A small image diffusion model, trained from scratch: 19800 steps.
Rows from block 5, named by matrix and row number. Rows with one number belong to one attention dimension. Each number is 200 + 30 x the weight over its row's rms, rounded and kept within 0 to 999. All counts start at 0. After the name is the row's rms in percent of the matrix's.
# v: attention value (model.blocks.5.attn.v.weight, 128x128), inputs 64-127
# proj: attention output (model.blocks.5.attn.proj.weight, 128x128, transposed), outputs 64-127
v.56,088,192,196,146,199,221,217,191,221,226,224,200,226,151,192,188,228,132,172,200,174,156,248,206,234,156,198,182,182,221,163,218,264,180,202,166,195,215,209,229,179,196,197,173,192,153,217,260,229,189,225,213,232,236,208,215,171,212,184,182,174,183,227,169,221
v.57,093,158,217,217,212,235,179,147,212,191,247,214,208,207,217,229,208,224,148,203,192,207,268,220,195,192,227,281,220,177,171,185,234,207,144,230,196,267,128,214,218,240,205,236,141,211,191,178,221,193,161,179,150,178,169,203,218,214,176,192,226,271,222,182,156
v.58,101,230,207,155,224,207,195,217,204,221,184,217,188,241,201,164,263,182,186,170,256,168,196,221,217,218,213,163,191,186,208,162,178,206,239,184,203,174,203,173,167,210,200,242,226,195,192,179,215,227,202,221,229,217,154,164,206,253,176,161,220,233,184,257,160
v.59,102,170,235,196,185,217,159,233,180,161,190,164,180,210,184,215,241,243,163,173,218,265,276,189,262,147,196,165,203,205,199,208,162,199,218,205,201,220,203,174,238,160,231,208,178,227,191,205,162,240,177,224,182,216,202,220,220,171,155,244,178,226,177,220,285
v.60,091,213,147,174,169,171,256,216,230,176,172,204,185,178,162,158,222,175,176,161,164,216,220,226,190,211,199,163,178,193,215,240,199,152,193,142,146,171,140,202,170,245,219,132,174,235,183,170,232,184,225,220,220,190,234,207,181,255,236,190,229,216,183,204,190
v.61,099,211,207,230,234,240,233,229,208,231,199,249,190,232,188,257,173,153,187,185,234,223,188,174,195,189,172,191,172,186,183,192,198,176,280,230,279,162,227,226,175,186,217,218,241,183,158,188,245,198,196,155,237,185,200,186,221,148,267,205,121,237,167,230,165
v.62,090,168,220,224,177,165,209,171,245,192,234,209,197,227,233,269,187,178,218,185,219,200,231,219,200,199,238,147,163,227,162,165,186,212,194,202,187,253,172,235,219,149,161,176,222,180,200,171,209,286,195,221,214,190,218,151,175,179,219,193,210,241,216,183,186
v.63,082,168,259,205,207,242,226,200,167,210,242,190,189,236,228,180,147,201,229,183,214,194,172,159,200,205,216,165,254,195,231,233,185,158,143,252,181,204,220,198,260,241,222,214,232,222,192,209,179,243,199,153,227,197,146,212,179,222,216,189,210,207,174,251,210
v.64,095,211,256,202,219,189,185,170,197,225,217,167,208,196,184,217,179,253,240,167,203,212,180,209,236,238,127,187,226,242,247,179,221,207,152,221,225,188,225,156,230,200,232,155,211,189,192,243,230,225,181,157,185,207,177,154,241,168,155,237,224,137,222,207,160
v.65,101,212,178,185,249,218,204,236,196,252,154,210,189,173,186,224,200,172,219,226,167,193,195,214,211,200,173,106,172,195,175,181,186,203,194,204,172,182,241,157,237,195,175,179,149,174,237,195,176,222,180,212,265,188,111,196,239,168,205,233,188,144,163,169,166
v.66,096,224,210,165,185,277,180,171,188,218,206,188,180,214,204,186,209,223,159,212,141,196,172,215,170,203,183,170,184,218,203,184,241,232,177,175,207,239,236,209,267,200,175,177,248,177,193,165,139,241,227,174,225,251,231,242,213,227,190,203,139,187,207,195,244
v.67,103,193,201,243,259,226,222,220,206,183,154,199,210,191,236,250,183,186,202,201,210,179,207,214,198,218,124,230,251,191,221,205,186,237,185,211,219,217,205,307,208,180,193,196,212,262,251,223,203,203,173,182,214,160,224,203,178,222,152,221,181,150,177,191,202
v.68,102,212,224,218,222,198,140,197,269,146,186,168,179,162,251,190,219,250,172,215,206,214,253,191,162,228,178,179,234,147,145,203,218,216,190,226,194,143,213,211,199,195,248,181,160,210,226,178,191,181,176,167,157,155,199,222,207,198,223,210,237,207,169,190,251
v.69,109,203,218,148,199,198,193,202,159,176,233,158,223,183,223,137,224,234,228,272,183,236,135,125,196,182,135,209,204,227,243,200,205,189,182,205,168,245,222,200,171,219,216,200,192,257,233,204,144,176,294,232,227,199,171,162,229,162,193,178,193,168,200,255,186
v.70,098,175,222,214,211,287,208,174,212,239,233,186,171,213,249,200,218,163,183,250,176,188,168,210,252,114,235,190,236,168,184,202,195,243,188,182,179,234,202,204,160,247,190,280,187,254,238,176,215,216,182,163,212,153,156,185,213,177,235,197,191,208,172,184,185
v.71,107,221,151,247,174,196,221,198,199,193,189,242,235,216,190,233,207,160,263,219,145,201,181,208,221,235,179,227,158,227,191,181,223,236,207,197,213,202,182,242,209,202,196,214,181,233,166,224,157,166,160,199,212,177,239,241,162,154,149,208,183,211,178,236,216
v.72,104,130,142,265,249,174,197,212,203,183,168,186,187,225,215,185,212,255,219,204,205,185,226,195,191,140,201,165,158,211,233,249,184,221,218,179,134,284,212,247,210,168,208,217,167,193,216,206,195,219,176,217,206,216,226,224,197,287,213,177,220,174,198,169,200
v.73,105,185,159,163,177,176,203,210,205,178,179,145,173,167,175,232,198,192,149,171,218,142,149,187,168,214,213,228,243,180,229,192,214,254,166,191,133,219,213,171,193,252,195,215,222,164,189,194,218,194,211,200,260,214,212,188,201,184,275,244,170,216,221,195,255
v.74,103,212,154,214,200,215,196,263,232,153,235,149,226,133,227,174,195,260,172,169,230,200,250,189,216,207,207,214,194,199,168,180,253,207,205,213,193,199,191,206,191,184,202,175,168,253,145,244,200,221,221,196,255,228,171,233,228,226,156,163,193,181,162,225,167
v.75,089,174,218,181,236,148,194,254,204,179,184,195,211,206,216,180,192,237,193,241,230,209,265,231,281,182,203,208,168,240,208,199,194,195,233,209,193,219,182,97,193,266,199,188,212,176,194,241,189,199,155,162,183,219,226,173,236,210,140,204,197,206,213,193,190
v.76,105,186,248,196,187,204,201,216,172,190,231,161,193,161,171,142,240,163,231,190,215,188,178,206,273,173,198,191,234,221,215,223,196,217,213,211,211,219,213,232,231,232,228,205,232,177,217,209,153,215,177,238,170,163,203,153,219,150,186,230,174,180,184,203,209
v.77,099,236,170,194,216,213,220,109,244,256,178,203,158,227,208,183,185,218,165,205,216,218,233,171,191,196,181,179,130,235,197,265,189,225,219,188,229,224,275,195,170,244,210,206,184,235,198,168,204,193,211,189,168,197,177,221,241,116,239,223,178,222,184,196,157
v.78,099,173,207,213,142,178,165,185,224,144,193,176,232,119,205,188,245,211,187,187,234,159,213,206,210,180,181,160,237,243,239,196,185,224,165,196,232,178,204,232,196,193,157,221,185,229,198,181,182,202,217,216,170,170,225,222,191,156,235,230,202,152,199,187,161
v.79,106,206,179,228,176,257,174,143,193,185,209,210,144,231,212,215,176,192,179,223,243,210,218,191,184,162,196,203,176,203,197,174,164,234,199,232,228,193,160,195,215,208,227,202,189,194,180,219,195,217,225,148,189,137,217,190,204,194,196,172,166,212,235,194,158
v.80,100,237,197,191,182,224,184,201,225,208,202,186,262,211,168,141,173,215,137,241,202,145,217,209,173,228,205,177,207,198,212,176,167,182,194,238,200,217,161,172,181,193,191,161,169,193,208,166,225,226,198,199,186,165,195,150,154,205,197,162,219,186,184,189,186
v.81,103,180,130,233,227,191,223,242,157,211,228,177,293,198,190,244,173,231,234,191,219,187,195,174,251,226,211,206,186,174,191,156,205,198,191,265,205,221,236,179,126,198,219,203,214,168,203,231,186,212,218,203,218,173,180,161,179,200,231,184,200,267,174,191,241
v.82,098,220,166,171,162,246,179,161,203,165,225,199,208,224,140,172,126,138,234,255,244,153,176,194,223,172,209,159,181,214,206,193,189,209,206,188,190,218,224,243,224,235,237,205,208,247,215,227,242,209,155,213,214,237,202,232,167,195,205,187,200,150,203,175,216
v.83,097,171,236,227,194,209,209,154,213,212,192,206,195,177,204,213,196,198,196,250,206,135,226,168,188,222,252,197,206,154,110,187,210,213,134,174,249,193,147,245,157,188,140,189,227,186,185,251,177,224,244,240,229,208,227,216,242,206,207,219,242,164,214,178,223
v.84,102,251,205,149,154,188,169,205,210,203,249,206,191,184,258,220,195,159,211,238,234,203,175,210,182,171,123,182,216,211,222,237,221,216,208,148,180,253,177,165,175,193,206,209,214,218,175,245,224,224,253,224,156,216,202,205,169,166,225,190,191,201,187,238,166
v.85,102,214,223,209,211,181,182,164,184,146,185,234,192,209,149,224,255,216,240,244,225,192,175,237,194,216,235,207,156,189,168,195,178,199,161,223,205,217,201,158,217,211,173,227,136,207,177,220,184,188,198,171,203,256,137,176,243,181,186,121,204,205,179,188,190
v.86,091,211,226,193,157,212,181,239,203,210,180,223,226,169,167,181,285,173,186,194,203,209,162,260,186,139,223,188,214,170,166,234,148,163,194,228,186,189,232,212,157,176,244,192,221,187,173,239,214,233,239,188,208,175,195,160,235,201,213,219,159,230,218,178,235
v.87,104,208,185,224,187,243,203,242,232,187,145,194,156,224,198,131,263,182,199,217,183,203,243,166,214,192,214,246,138,194,145,225,269,180,217,184,223,214,203,191,198,180,179,221,184,218,191,236,235,246,161,215,164,213,240,204,181,182,137,153,221,188,256,198,190
v.88,090,198,178,182,232,241,198,272,175,187,198,186,222,243,190,195,162,224,181,151,186,203,240,176,211,184,167,216,173,176,175,158,196,177,216,151,200,246,154,163,195,255,221,175,237,180,221,225,203,128,241,256,189,186,195,180,245,201,240,183,162,197,190,218,220
v.89,100,230,192,208,166,241,144,189,167,235,180,148,189,182,236,222,216,242,180,219,188,172,254,189,233,169,229,240,187,219,235,210,177,255,174,208,215,208,173,251,236,188,211,222,134,174,200,182,217,170,201,229,198,185,187,141,201,181,179,235,188,186,220,215,196
v.90,100,210,122,168,156,242,199,187,202,157,218,133,183,205,194,200,184,204,192,193,182,196,179,187,221,215,228,246,208,239,176,244,198,204,201,226,214,188,185,202,160,162,194,161,221,231,185,215,213,169,216,192,182,192,247,251,211,261,161,173,215,247,244,148,178
v.91,098,190,204,155,211,198,190,210,209,260,229,196,237,157,258,197,193,127,177,218,212,197,190,248,206,193,180,220,189,238,221,206,185,241,161,163,183,221,179,193,221,262,193,198,183,156,235,221,177,205,200,225,201,221,141,192,194,192,224,170,187,203,191,204,271
v.92,091,142,190,193,215,229,187,211,256,214,189,201,251,225,159,222,180,175,226,200,209,201,168,232,194,257,260,252,186,188,207,189,230,196,215,217,202,186,145,129,221,153,228,169,166,208,217,210,184,214,150,200,190,179,225,215,276,180,191,259,178,131,165,211,179
v.93,105,147,231,167,242,215,143,155,179,197,190,206,167,201,176,169,197,234,257,215,194,188,217,152,147,239,214,211,158,229,165,222,162,208,237,236,168,217,226,190,206,236,222,259,200,189,186,205,191,181,158,179,287,223,249,226,172,202,267,202,203,182,214,208,210
v.94,102,179,221,213,217,174,197,180,184,156,169,213,187,229,253,234,204,186,183,224,261,191,168,177,200,208,162,220,192,201,186,240,186,221,226,194,228,231,165,226,192,229,246,238,208,120,181,158,190,189,229,190,215,226,133,278,236,225,224,243,215,209,129,187,190
v.95,099,113,202,194,181,198,193,255,213,202,250,178,137,215,191,223,175,227,186,198,190,220,187,192,154,170,209,237,188,189,189,196,259,195,261,178,223,173,182,196,138,159,165,218,231,148,230,197,201,243,191,179,205,205,206,170,176,167,180,185,288,162,189,254,200
v.96,094,241,181,145,188,219,180,215,215,176,215,185,195,220,196,147,200,286,198,227,159,227,165,187,176,172,249,199,203,195,173,250,230,212,151,251,183,187,220,208,141,215,211,284,152,267,158,221,171,189,219,193,202,200,238,216,233,163,246,219,231,239,214,166,189
v.97,090,175,197,227,158,190,176,165,200,209,197,241,205,256,192,174,214,167,243,208,221,240,206,162,186,174,190,201,213,224,188,170,197,149,240,207,230,233,184,208,236,244,179,147,262,209,243,149,201,210,197,129,190,203,228,181,238,116,215,231,174,165,227,220,234
v.98,093,195,204,191,215,191,210,234,100,216,196,180,220,185,232,183,218,190,138,184,186,171,167,250,194,181,199,186,196,185,159,265,261,154,200,229,218,166,172,236,201,176,189,208,214,198,227,207,221,174,221,247,166,194,206,206,244,199,239,160,151,209,174,228,179
v.99,089,260,186,221,146,173,197,238,233,159,154,214,189,219,223,195,189,182,238,229,178,215,224,211,254,159,161,175,251,182,200,154,211,206,230,190,139,208,214,168,215,181,193,209,203,195,163,151,185,167,139,176,192,180,200,213,173,208,207,218,210,222,145,181,157
v.100,090,183,193,241,193,243,158,181,211,208,228,181,215,165,202,194,198,250,203,235,220,192,175,227,187,187,199,197,214,196,242,221,190,174,280,216,205,144,213,209,109,156,196,192,234,216,243,201,156,210,165,170,200,174,191,180,173,193,169,241,206,136,190,199,192
v.101,098,237,216,221,167,254,260,223,197,194,227,182,233,177,190,223,215,199,216,139,174,207,196,231,204,186,205,219,134,190,218,160,159,158,206,222,176,180,169,213,137,207,251,229,215,183,187,221,227,177,187,251,219,172,194,184,190,193,215,215,184,227,191,225,234
v.102,101,223,227,184,189,184,161,225,171,152,219,161,200,181,225,225,189,219,185,188,188,196,200,176,179,192,231,162,203,238,162,195,206,192,172,201,198,256,201,152,234,236,182,186,251,211,162,217,132,238,187,235,242,203,255,170,203,191,207,182,224,215,209,136,201
v.103,090,182,190,194,214,227,191,144,167,169,140,205,183,255,197,186,196,217,199,287,172,259,152,248,167,184,199,194,207,224,160,172,235,238,169,189,196,202,251,152,178,222,224,219,179,208,236,263,238,213,200,200,165,163,213,140,171,230,191,202,176,197,187,175,236
v.104,104,194,159,188,192,174,199,246,168,191,211,194,206,197,163,196,240,232,240,196,184,212,220,181,239,228,110,245,191,164,218,220,176,230,217,212,177,210,211,190,245,209,181,195,180,204,212,184,196,206,167,138,213,148,155,161,178,177,188,216,215,218,247,215,182
v.105,108,204,254,194,186,198,266,185,190,149,239,190,188,192,177,212,221,172,176,126,139,247,151,233,188,201,215,158,150,219,190,181,249,242,189,250,241,204,165,199,188,122,214,195,172,209,169,211,208,253,208,196,228,156,207,214,218,204,231,241,210,237,155,188,187
v.106,101,177,153,189,159,184,150,203,231,214,185,214,216,201,175,202,195,184,244,201,213,189,191,187,200,130,199,192,148,168,198,247,187,185,176,219,205,255,205,237,162,216,217,170,254,225,210,193,219,188,213,171,173,300,239,182,190,196,203,186,155,181,216,179,244
v.107,085,180,216,267,200,197,214,177,228,185,191,228,194,197,185,174,275,197,193,141,171,179,220,211,214,224,238,166,186,183,194,176,211,251,251,182,166,118,242,234,139,153,199,190,171,180,184,186,191,232,202,204,232,165,185,201,210,187,198,194,221,230,173,218,157
v.108,094,245,290,206,203,230,121,190,204,215,170,245,153,189,201,154,170,195,257,238,218,214,211,170,174,245,184,215,227,204,201,206,207,188,230,157,205,173,198,144,273,212,144,202,190,174,202,223,206,237,184,203,186,220,240,178,131,162,180,181,269,154,174,224,174
proj.56,091,212,201,158,238,184,185,255,264,180,167,191,188,283,164,230,213,155,196,204,208,236,147,155,215,224,221,249,165,202,225,244,236,181,189,241,160,222,164,128,143,197,236,223,172,242,172,154,209,214,193,216,178,204,192,161,206,187,179,172,230,195,184,194,198
proj.57,103,190,224,143,215,176,268,198,205,251,190,196,247,198,217,187,188,203,232,180,192,183,127,186,241,179,190,176,160,197,191,209,198,221,238,128,200,176,202,218,194,149,196,197,220,118,235,220,208,177,209,254,182,286,179,219,179,186,189,210,174,226,176,236,255
proj.58,098,244,222,170,200,125,145,194,191,239,227,222,213,171,215,233,189,204,148,216,207,257,150,194,161,204,176,227,220,197,220,140,203,189,178,147,160,201,165,174,209,245,256,201,172,199,201,190,203,161,245,177,189,159,234,247,153,187,217,218,184,215,224,244,204
proj.59,107,215,133,186,214,219,161,221,192,171,234,169,183,235,254,197,212,209,193,230,184,148,190,220,186,190,245,205,173,243,235,182,211,205,204,212,214,192,193,263,222,214,204,214,182,196,197,212,189,160,210,195,190,197,235,195,213,195,223,160,250,177,244,190,93
proj.60,099,192,217,180,199,157,204,220,217,199,218,196,211,210,165,211,237,192,184,192,216,180,169,177,161,159,211,238,181,221,221,199,221,208,194,200,231,236,266,193,157,214,172,241,200,152,194,178,157,199,246,224,178,206,221,205,236,248,175,136,173,181,155,171,161
proj.61,100,211,150,203,161,196,179,192,149,187,173,188,217,170,194,215,200,190,165,191,209,157,184,187,203,224,264,181,205,214,196,171,239,227,123,144,210,193,139,150,178,205,247,227,210,211,127,174,144,194,246,220,172,222,221,231,219,181,214,186,235,175,196,197,161
proj.62,094,215,205,214,170,186,209,236,202,199,187,222,170,173,146,163,176,181,161,203,224,175,206,221,188,235,194,229,209,186,266,253,152,181,170,229,168,222,213,180,196,198,246,234,152,183,132,192,185,190,167,204,212,221,184,192,145,188,191,184,248,204,231,171,254
proj.63,089,204,187,295,159,157,228,236,250,204,194,189,217,234,190,197,143,173,219,223,183,210,223,225,190,207,183,220,169,182,183,189,185,277,210,184,166,213,166,179,204,167,156,184,222,197,203,168,224,195,153,164,167,197,292,190,160,195,213,184,205,248,184,200,177
proj.64,108,248,201,148,240,156,194,188,217,228,211,222,195,187,223,183,207,165,174,250,214,164,171,215,205,216,250,226,225,156,244,244,221,177,154,208,170,197,261,184,145,217,172,229,165,177,167,207,246,196,169,193,220,234,198,227,152,172,201,165,228,191,216,191,254
proj.65,100,202,167,234,170,206,213,165,204,173,231,212,205,189,179,149,246,200,188,232,235,212,182,149,235,139,201,203,245,173,180,183,186,218,236,150,193,216,222,217,150,198,205,191,179,220,187,153,166,145,214,180,169,204,251,181,128,209,188,151,242,248,204,202,175
proj.66,102,198,205,254,194,148,232,236,281,235,234,188,235,170,260,160,198,154,178,151,229,160,162,181,220,199,197,219,207,227,233,198,232,257,229,171,159,122,199,217,198,208,206,232,197,186,206,212,196,185,206,202,210,176,198,206,235,177,141,185,221,166,253,159,151
proj.67,108,196,193,156,174,210,218,228,221,232,183,209,172,200,198,193,170,218,216,229,234,194,210,174,150,263,163,179,189,196,205,202,162,223,200,202,228,196,232,181,150,203,178,127,192,140,181,212,179,230,146,195,172,218,181,184,178,259,181,226,180,242,168,197,180
proj.68,109,236,199,230,165,200,268,209,231,240,238,197,188,204,177,225,190,215,172,134,184,190,200,177,224,273,191,230,201,248,230,168,164,186,234,236,172,232,179,137,196,174,182,183,209,247,202,176,186,190,181,185,230,140,234,248,169,193,218,198,222,201,228,181,158
proj.69,107,255,199,206,224,194,200,205,216,184,160,226,217,199,244,221,177,214,180,197,197,201,238,265,168,268,230,204,182,191,154,229,187,199,162,166,202,198,153,179,225,212,230,231,201,175,172,228,219,213,150,185,210,203,222,225,146,214,248,174,208,170,171,194,253
proj.70,102,162,188,177,206,154,194,172,191,184,170,152,181,173,190,183,198,188,153,221,161,182,273,149,252,200,125,223,219,174,237,225,195,261,231,231,222,216,135,168,211,144,165,178,245,165,192,174,172,219,228,183,247,225,245,207,200,211,196,214,221,180,224,207,209
proj.71,102,179,232,233,182,206,220,222,157,138,230,162,150,191,217,199,232,194,180,186,259,199,184,196,202,229,192,199,188,172,182,183,226,220,126,177,251,229,228,200,200,123,243,230,203,173,155,172,204,196,199,204,234,220,167,212,204,210,137,160,233,226,156,212,204
proj.72,094,186,219,189,144,258,205,174,239,254,245,243,182,227,182,215,177,186,184,222,214,172,217,204,207,201,178,175,217,194,182,178,167,168,202,226,199,230,149,170,227,249,175,236,214,194,204,202,182,192,213,159,192,236,211,169,209,185,198,238,184,205,188,218,211
proj.73,104,193,218,210,201,205,178,197,202,189,157,198,199,248,206,206,165,200,282,226,215,209,216,152,267,166,188,196,173,203,241,214,171,196,237,182,219,242,191,185,194,183,200,177,208,232,170,208,179,177,149,153,204,227,203,184,195,270,138,169,259,159,223,197,224
proj.74,102,170,213,239,238,237,239,230,220,231,206,201,168,201,158,211,213,174,260,232,195,110,170,192,181,223,199,198,233,225,223,184,154,150,204,163,205,176,191,227,207,180,208,240,200,233,199,214,183,200,161,220,224,232,226,196,157,238,196,252,187,174,209,129,290
proj.75,090,223,225,180,172,216,168,197,150,210,167,232,183,241,217,204,200,207,228,204,196,167,176,222,112,195,239,207,197,186,226,198,233,223,179,202,252,216,184,175,200,178,178,231,159,207,153,179,227,163,211,226,206,173,203,171,222,141,288,192,234,198,241,178,203
proj.76,107,190,158,145,171,177,189,192,200,234,206,218,196,199,246,205,177,194,192,171,146,223,196,189,141,223,151,242,157,181,214,231,164,190,147,187,188,164,214,194,246,168,225,208,198,209,144,196,247,213,212,246,214,180,192,226,178,236,164,249,161,209,185,138,228
proj.77,106,229,162,213,177,205,234,171,139,175,194,184,206,186,149,205,249,178,227,114,158,222,205,242,202,210,219,227,198,147,217,222,206,237,204,211,228,225,145,174,271,181,206,219,158,212,197,195,183,190,160,238,227,192,176,199,201,197,156,164,223,176,227,174,194
proj.78,101,204,212,203,219,190,219,174,187,231,193,204,225,193,215,169,259,182,225,219,159,229,166,170,232,254,129,234,170,223,155,173,246,193,219,171,157,243,211,181,204,135,209,219,189,205,161,215,222,202,214,191,259,152,176,219,178,236,178,179,197,236,260,246,231
proj.79,096,188,200,156,261,199,183,219,197,173,249,210,210,124,198,160,237,197,168,180,160,234,201,197,153,199,155,158,206,238,156,213,179,206,202,164,198,176,211,210,180,213,223,220,235,167,286,173,239,211,213,176,243,222,190,223,176,176,180,215,187,201,170,229,233
proj.80,089,195,186,237,191,241,203,184,220,187,187,230,217,239,194,196,208,251,226,195,163,292,182,219,217,207,211,213,250,154,187,183,228,186,174,166,208,209,208,197,200,159,224,262,223,218,139,171,202,197,248,228,175,257,204,254,230,210,201,208,232,206,194,139,240
proj.81,110,175,215,219,202,227,163,216,227,181,131,184,189,234,220,197,180,201,222,198,171,184,194,214,149,220,201,205,196,233,206,236,164,185,187,186,201,222,185,226,147,186,211,158,200,232,224,217,161,216,265,153,167,226,169,222,218,195,179,215,166,172,231,222,190
proj.82,109,211,225,203,214,203,248,184,193,203,208,191,204,145,251,221,187,194,217,236,182,281,171,161,221,200,193,206,238,197,156,172,173,190,267,200,214,210,189,185,215,229,179,220,137,166,192,180,153,250,210,266,165,227,154,203,186,192,191,184,206,129,186,208,228
proj.83,098,172,176,192,247,229,219,162,193,212,219,163,257,221,143,177,219,194,238,182,178,217,225,236,248,215,122,220,202,238,238,194,234,205,202,184,210,226,158,227,219,198,246,206,159,216,204,192,170,163,179,196,236,205,199,237,176,213,215,149,197,183,178,188,160
proj.84,114,149,223,224,148,225,234,211,214,200,210,167,215,200,212,221,211,215,150,204,151,184,214,248,179,158,261,187,189,245,210,154,206,195,181,219,175,182,238,184,187,202,247,211,148,179,231,228,249,220,183,246,208,155,197,220,210,239,158,160,140,254,223,203,237
proj.85,099,206,154,210,158,175,221,195,216,214,208,228,168,179,193,210,167,213,172,195,247,209,200,193,190,172,206,219,190,185,212,157,203,159,244,139,185,220,185,177,182,188,216,140,226,202,224,198,230,227,210,217,186,157,245,178,208,199,192,275,215,186,211,199,177
proj.86,095,197,188,211,220,150,237,210,179,230,172,212,207,221,237,197,255,213,196,205,194,196,291,197,226,198,158,239,225,212,179,184,215,202,183,166,256,155,169,258,245,129,187,183,204,183,184,188,193,211,156,210,205,220,214,176,245,244,208,189,177,214,174,183,154
proj.87,100,177,231,185,140,137,180,209,175,268,199,245,228,179,238,189,226,205,217,179,242,252,215,244,196,116,192,212,223,175,209,237,171,204,192,236,211,185,207,219,221,209,191,164,199,146,181,179,235,209,200,189,223,191,209,182,190,206,190,179,191,216,142,144,203
proj.88,102,143,181,197,196,181,182,153,176,244,170,212,155,220,177,169,248,132,211,225,216,212,209,239,229,186,237,214,218,205,180,279,211,184,175,207,171,175,177,221,209,207,164,176,248,194,216,234,208,207,219,173,214,216,159,178,198,206,191,203,197,263,193,161,195
proj.89,099,145,236,210,191,168,226,216,236,189,237,241,238,188,198,177,215,200,220,257,209,166,208,216,210,212,179,92,246,179,189,197,239,170,212,220,139,209,213,146,221,174,202,251,213,167,190,223,219,189,162,235,149,224,176,158,186,179,197,178,188,179,157,213,205
proj.90,086,193,236,212,204,243,207,209,221,273,161,224,209,128,200,209,238,167,170,230,240,234,259,192,142,176,231,158,179,199,198,183,225,202,187,159,257,156,191,164,220,193,247,213,187,201,213,243,206,200,222,196,219,243,167,212,149,223,248,162,199,148,187,241,198
proj.91,109,207,241,220,216,157,212,194,142,180,234,145,165,207,221,185,247,201,176,188,173,191,221,162,176,201,200,200,226,210,229,197,201,234,232,217,237,259,167,234,187,196,194,181,217,180,184,212,253,250,212,189,275,173,247,211,163,206,197,218,211,205,208,164,187
proj.92,097,222,172,215,222,186,189,186,176,250,215,221,183,254,189,242,179,222,175,202,241,157,239,144,191,183,135,184,196,234,246,235,156,218,186,193,215,257,206,194,164,202,199,248,218,178,192,253,209,144,225,207,226,236,128,171,203,231,210,210,226,177,237,220,209
proj.93,102,220,213,234,220,161,196,190,202,225,148,216,266,185,169,205,187,246,191,191,178,196,204,250,141,197,207,245,220,217,156,216,221,188,147,161,236,159,230,209,223,215,197,156,200,195,262,162,182,206,241,191,176,202,176,211,178,222,175,233,139,179,181,214,188
proj.94,118,207,187,217,155,184,248,210,143,152,189,216,218,204,206,271,206,160,191,238,146,201,187,213,252,180,201,182,191,217,173,187,177,173,169,197,229,165,221,200,151,156,207,180,204,218,164,277,173,253,198,202,237,197,173,167,210,191,194,182,157,174,163,211,201
proj.95,100,160,117,190,210,225,210,216,172,235,197,178,204,233,226,173,196,229,213,241,253,219,183,171,175,207,170,206,241,236,217,198,167,164,178,178,194,240,153,199,206,273,191,178,239,169,224,186,259,163,209,159,195,192,214,212,171,172,250,167,228,218,220,174,209
proj.96,089,187,245,210,224,179,163,168,243,233,167,236,209,228,161,209,158,137,184,217,194,196,263,254,215,228,165,195,177,210,254,148,167,179,246,155,199,193,149,192,229,187,170,248,207,173,203,125,213,186,234,171,233,218,193,218,187,224,206,240,221,195,196,220,206
proj.97,086,217,182,182,223,238,222,227,182,180,188,190,146,195,212,224,221,254,184,133,243,242,219,205,150,165,236,188,179,175,195,221,232,186,191,215,203,166,227,179,172,189,226,248,201,200,209,178,169,164,140,197,210,193,181,176,195,257,209,177,233,204,193,155,185
proj.98,092,206,216,173,139,190,187,173,211,170,180,251,187,202,230,198,193,184,226,230,200,229,194,179,202,166,154,246,248,233,259,167,157,254,173,178,190,171,225,231,247,206,201,189,253,205,177,173,245,188,214,190,222,195,154,204,228,190,174,231,162,168,211,225,192
proj.99,089,173,176,180,228,229,211,193,141,246,230,194,189,206,212,214,224,179,178,231,202,193,182,182,183,190,238,184,197,171,167,182,192,202,222,191,202,214,173,267,189,205,213,184,205,240,218,202,201,234,240,237,160,168,160,159,221,220,168,172,199,211,221,163,221
proj.100,092,216,174,186,206,211,254,215,187,177,143,218,194,229,222,287,200,237,190,172,224,188,186,196,176,201,190,172,245,218,209,187,211,222,184,227,167,266,186,224,234,159,242,191,188,185,174,203,235,206,178,168,212,243,198,267,168,252,171,213,185,246,178,198,194
proj.101,102,241,248,184,228,140,166,168,210,173,178,219,191,213,185,189,226,276,223,253,176,224,209,158,204,235,165,193,201,251,174,270,186,172,198,226,214,167,197,204,268,197,216,248,159,240,154,200,216,209,232,166,183,165,207,220,237,154,171,184,236,237,170,199,194
proj.102,100,215,210,242,205,178,178,215,226,202,175,183,151,192,199,202,201,117,171,151,239,185,214,214,242,203,162,229,231,139,240,163,262,188,204,195,188,228,187,198,194,237,172,168,197,127,235,167,227,201,201,154,133,177,151,227,174,195,206,180,215,209,196,205,242
proj.103,092,203,202,150,147,177,197,224,184,189,225,256,189,227,174,89,201,201,201,214,234,206,204,170,186,202,232,192,213,224,137,200,194,201,248,151,248,154,203,176,240,255,214,233,226,214,170,198,223,189,240,164,215,174,218,255,211,216,247,227,187,166,247,203,174
proj.104,093,194,176,217,213,226,204,193,222,173,141,217,190,181,234,177,200,237,218,133,232,171,188,202,199,189,171,185,204,208,198,189,158,192,209,219,206,133,198,236,190,179,267,138,214,211,242,166,233,176,194,202,202,160,262,193,196,172,218,222,187,155,195,224,253
proj.105,110,217,161,260,150,158,128,162,208,217,210,172,268,217,198,248,239,158,168,280,214,209,224,198,238,207,148,224,244,174,176,178,150,199,190,204,231,190,203,237,150,180,231,187,202,185,205,156,194,156,194,210,180,146,200,225,159,173,186,158,182,244,237,202,186
proj.106,103,180,222,179,210,259,217,244,176,199,166,202,202,238,244,196,178,258,212,219,186,250,182,177,176,196,204,181,224,132,207,213,191,223,227,199,163,175,206,183,216,120,125,233,197,190,217,208,209,213,201,177,222,180,220,186,199,195,182,174,229,302,179,271,200
proj.107,091,232,154,200,201,143,210,204,195,225,201,233,229,212,174,213,241,197,187,238,215,196,174,261,220,201,147,168,187,168,191,154,133,184,224,157,199,248,210,194,210,232,198,213,209,219,156,225,175,176,215,186,166,180,174,202,230,226,206,202,176,146,227,176,173
proj.108,092,179,169,181,260,174,244,216,203,199,231,187,202,191,214,210,245,245,194,171,209,175,220,221,207,187,246,230,183,203,214,222,219,177,164,203,124,253,236,234,203,253,214,200,218,179,192,192,188,212,188,177,190,190,208,204,186,222,237,214,167,168,246,209,189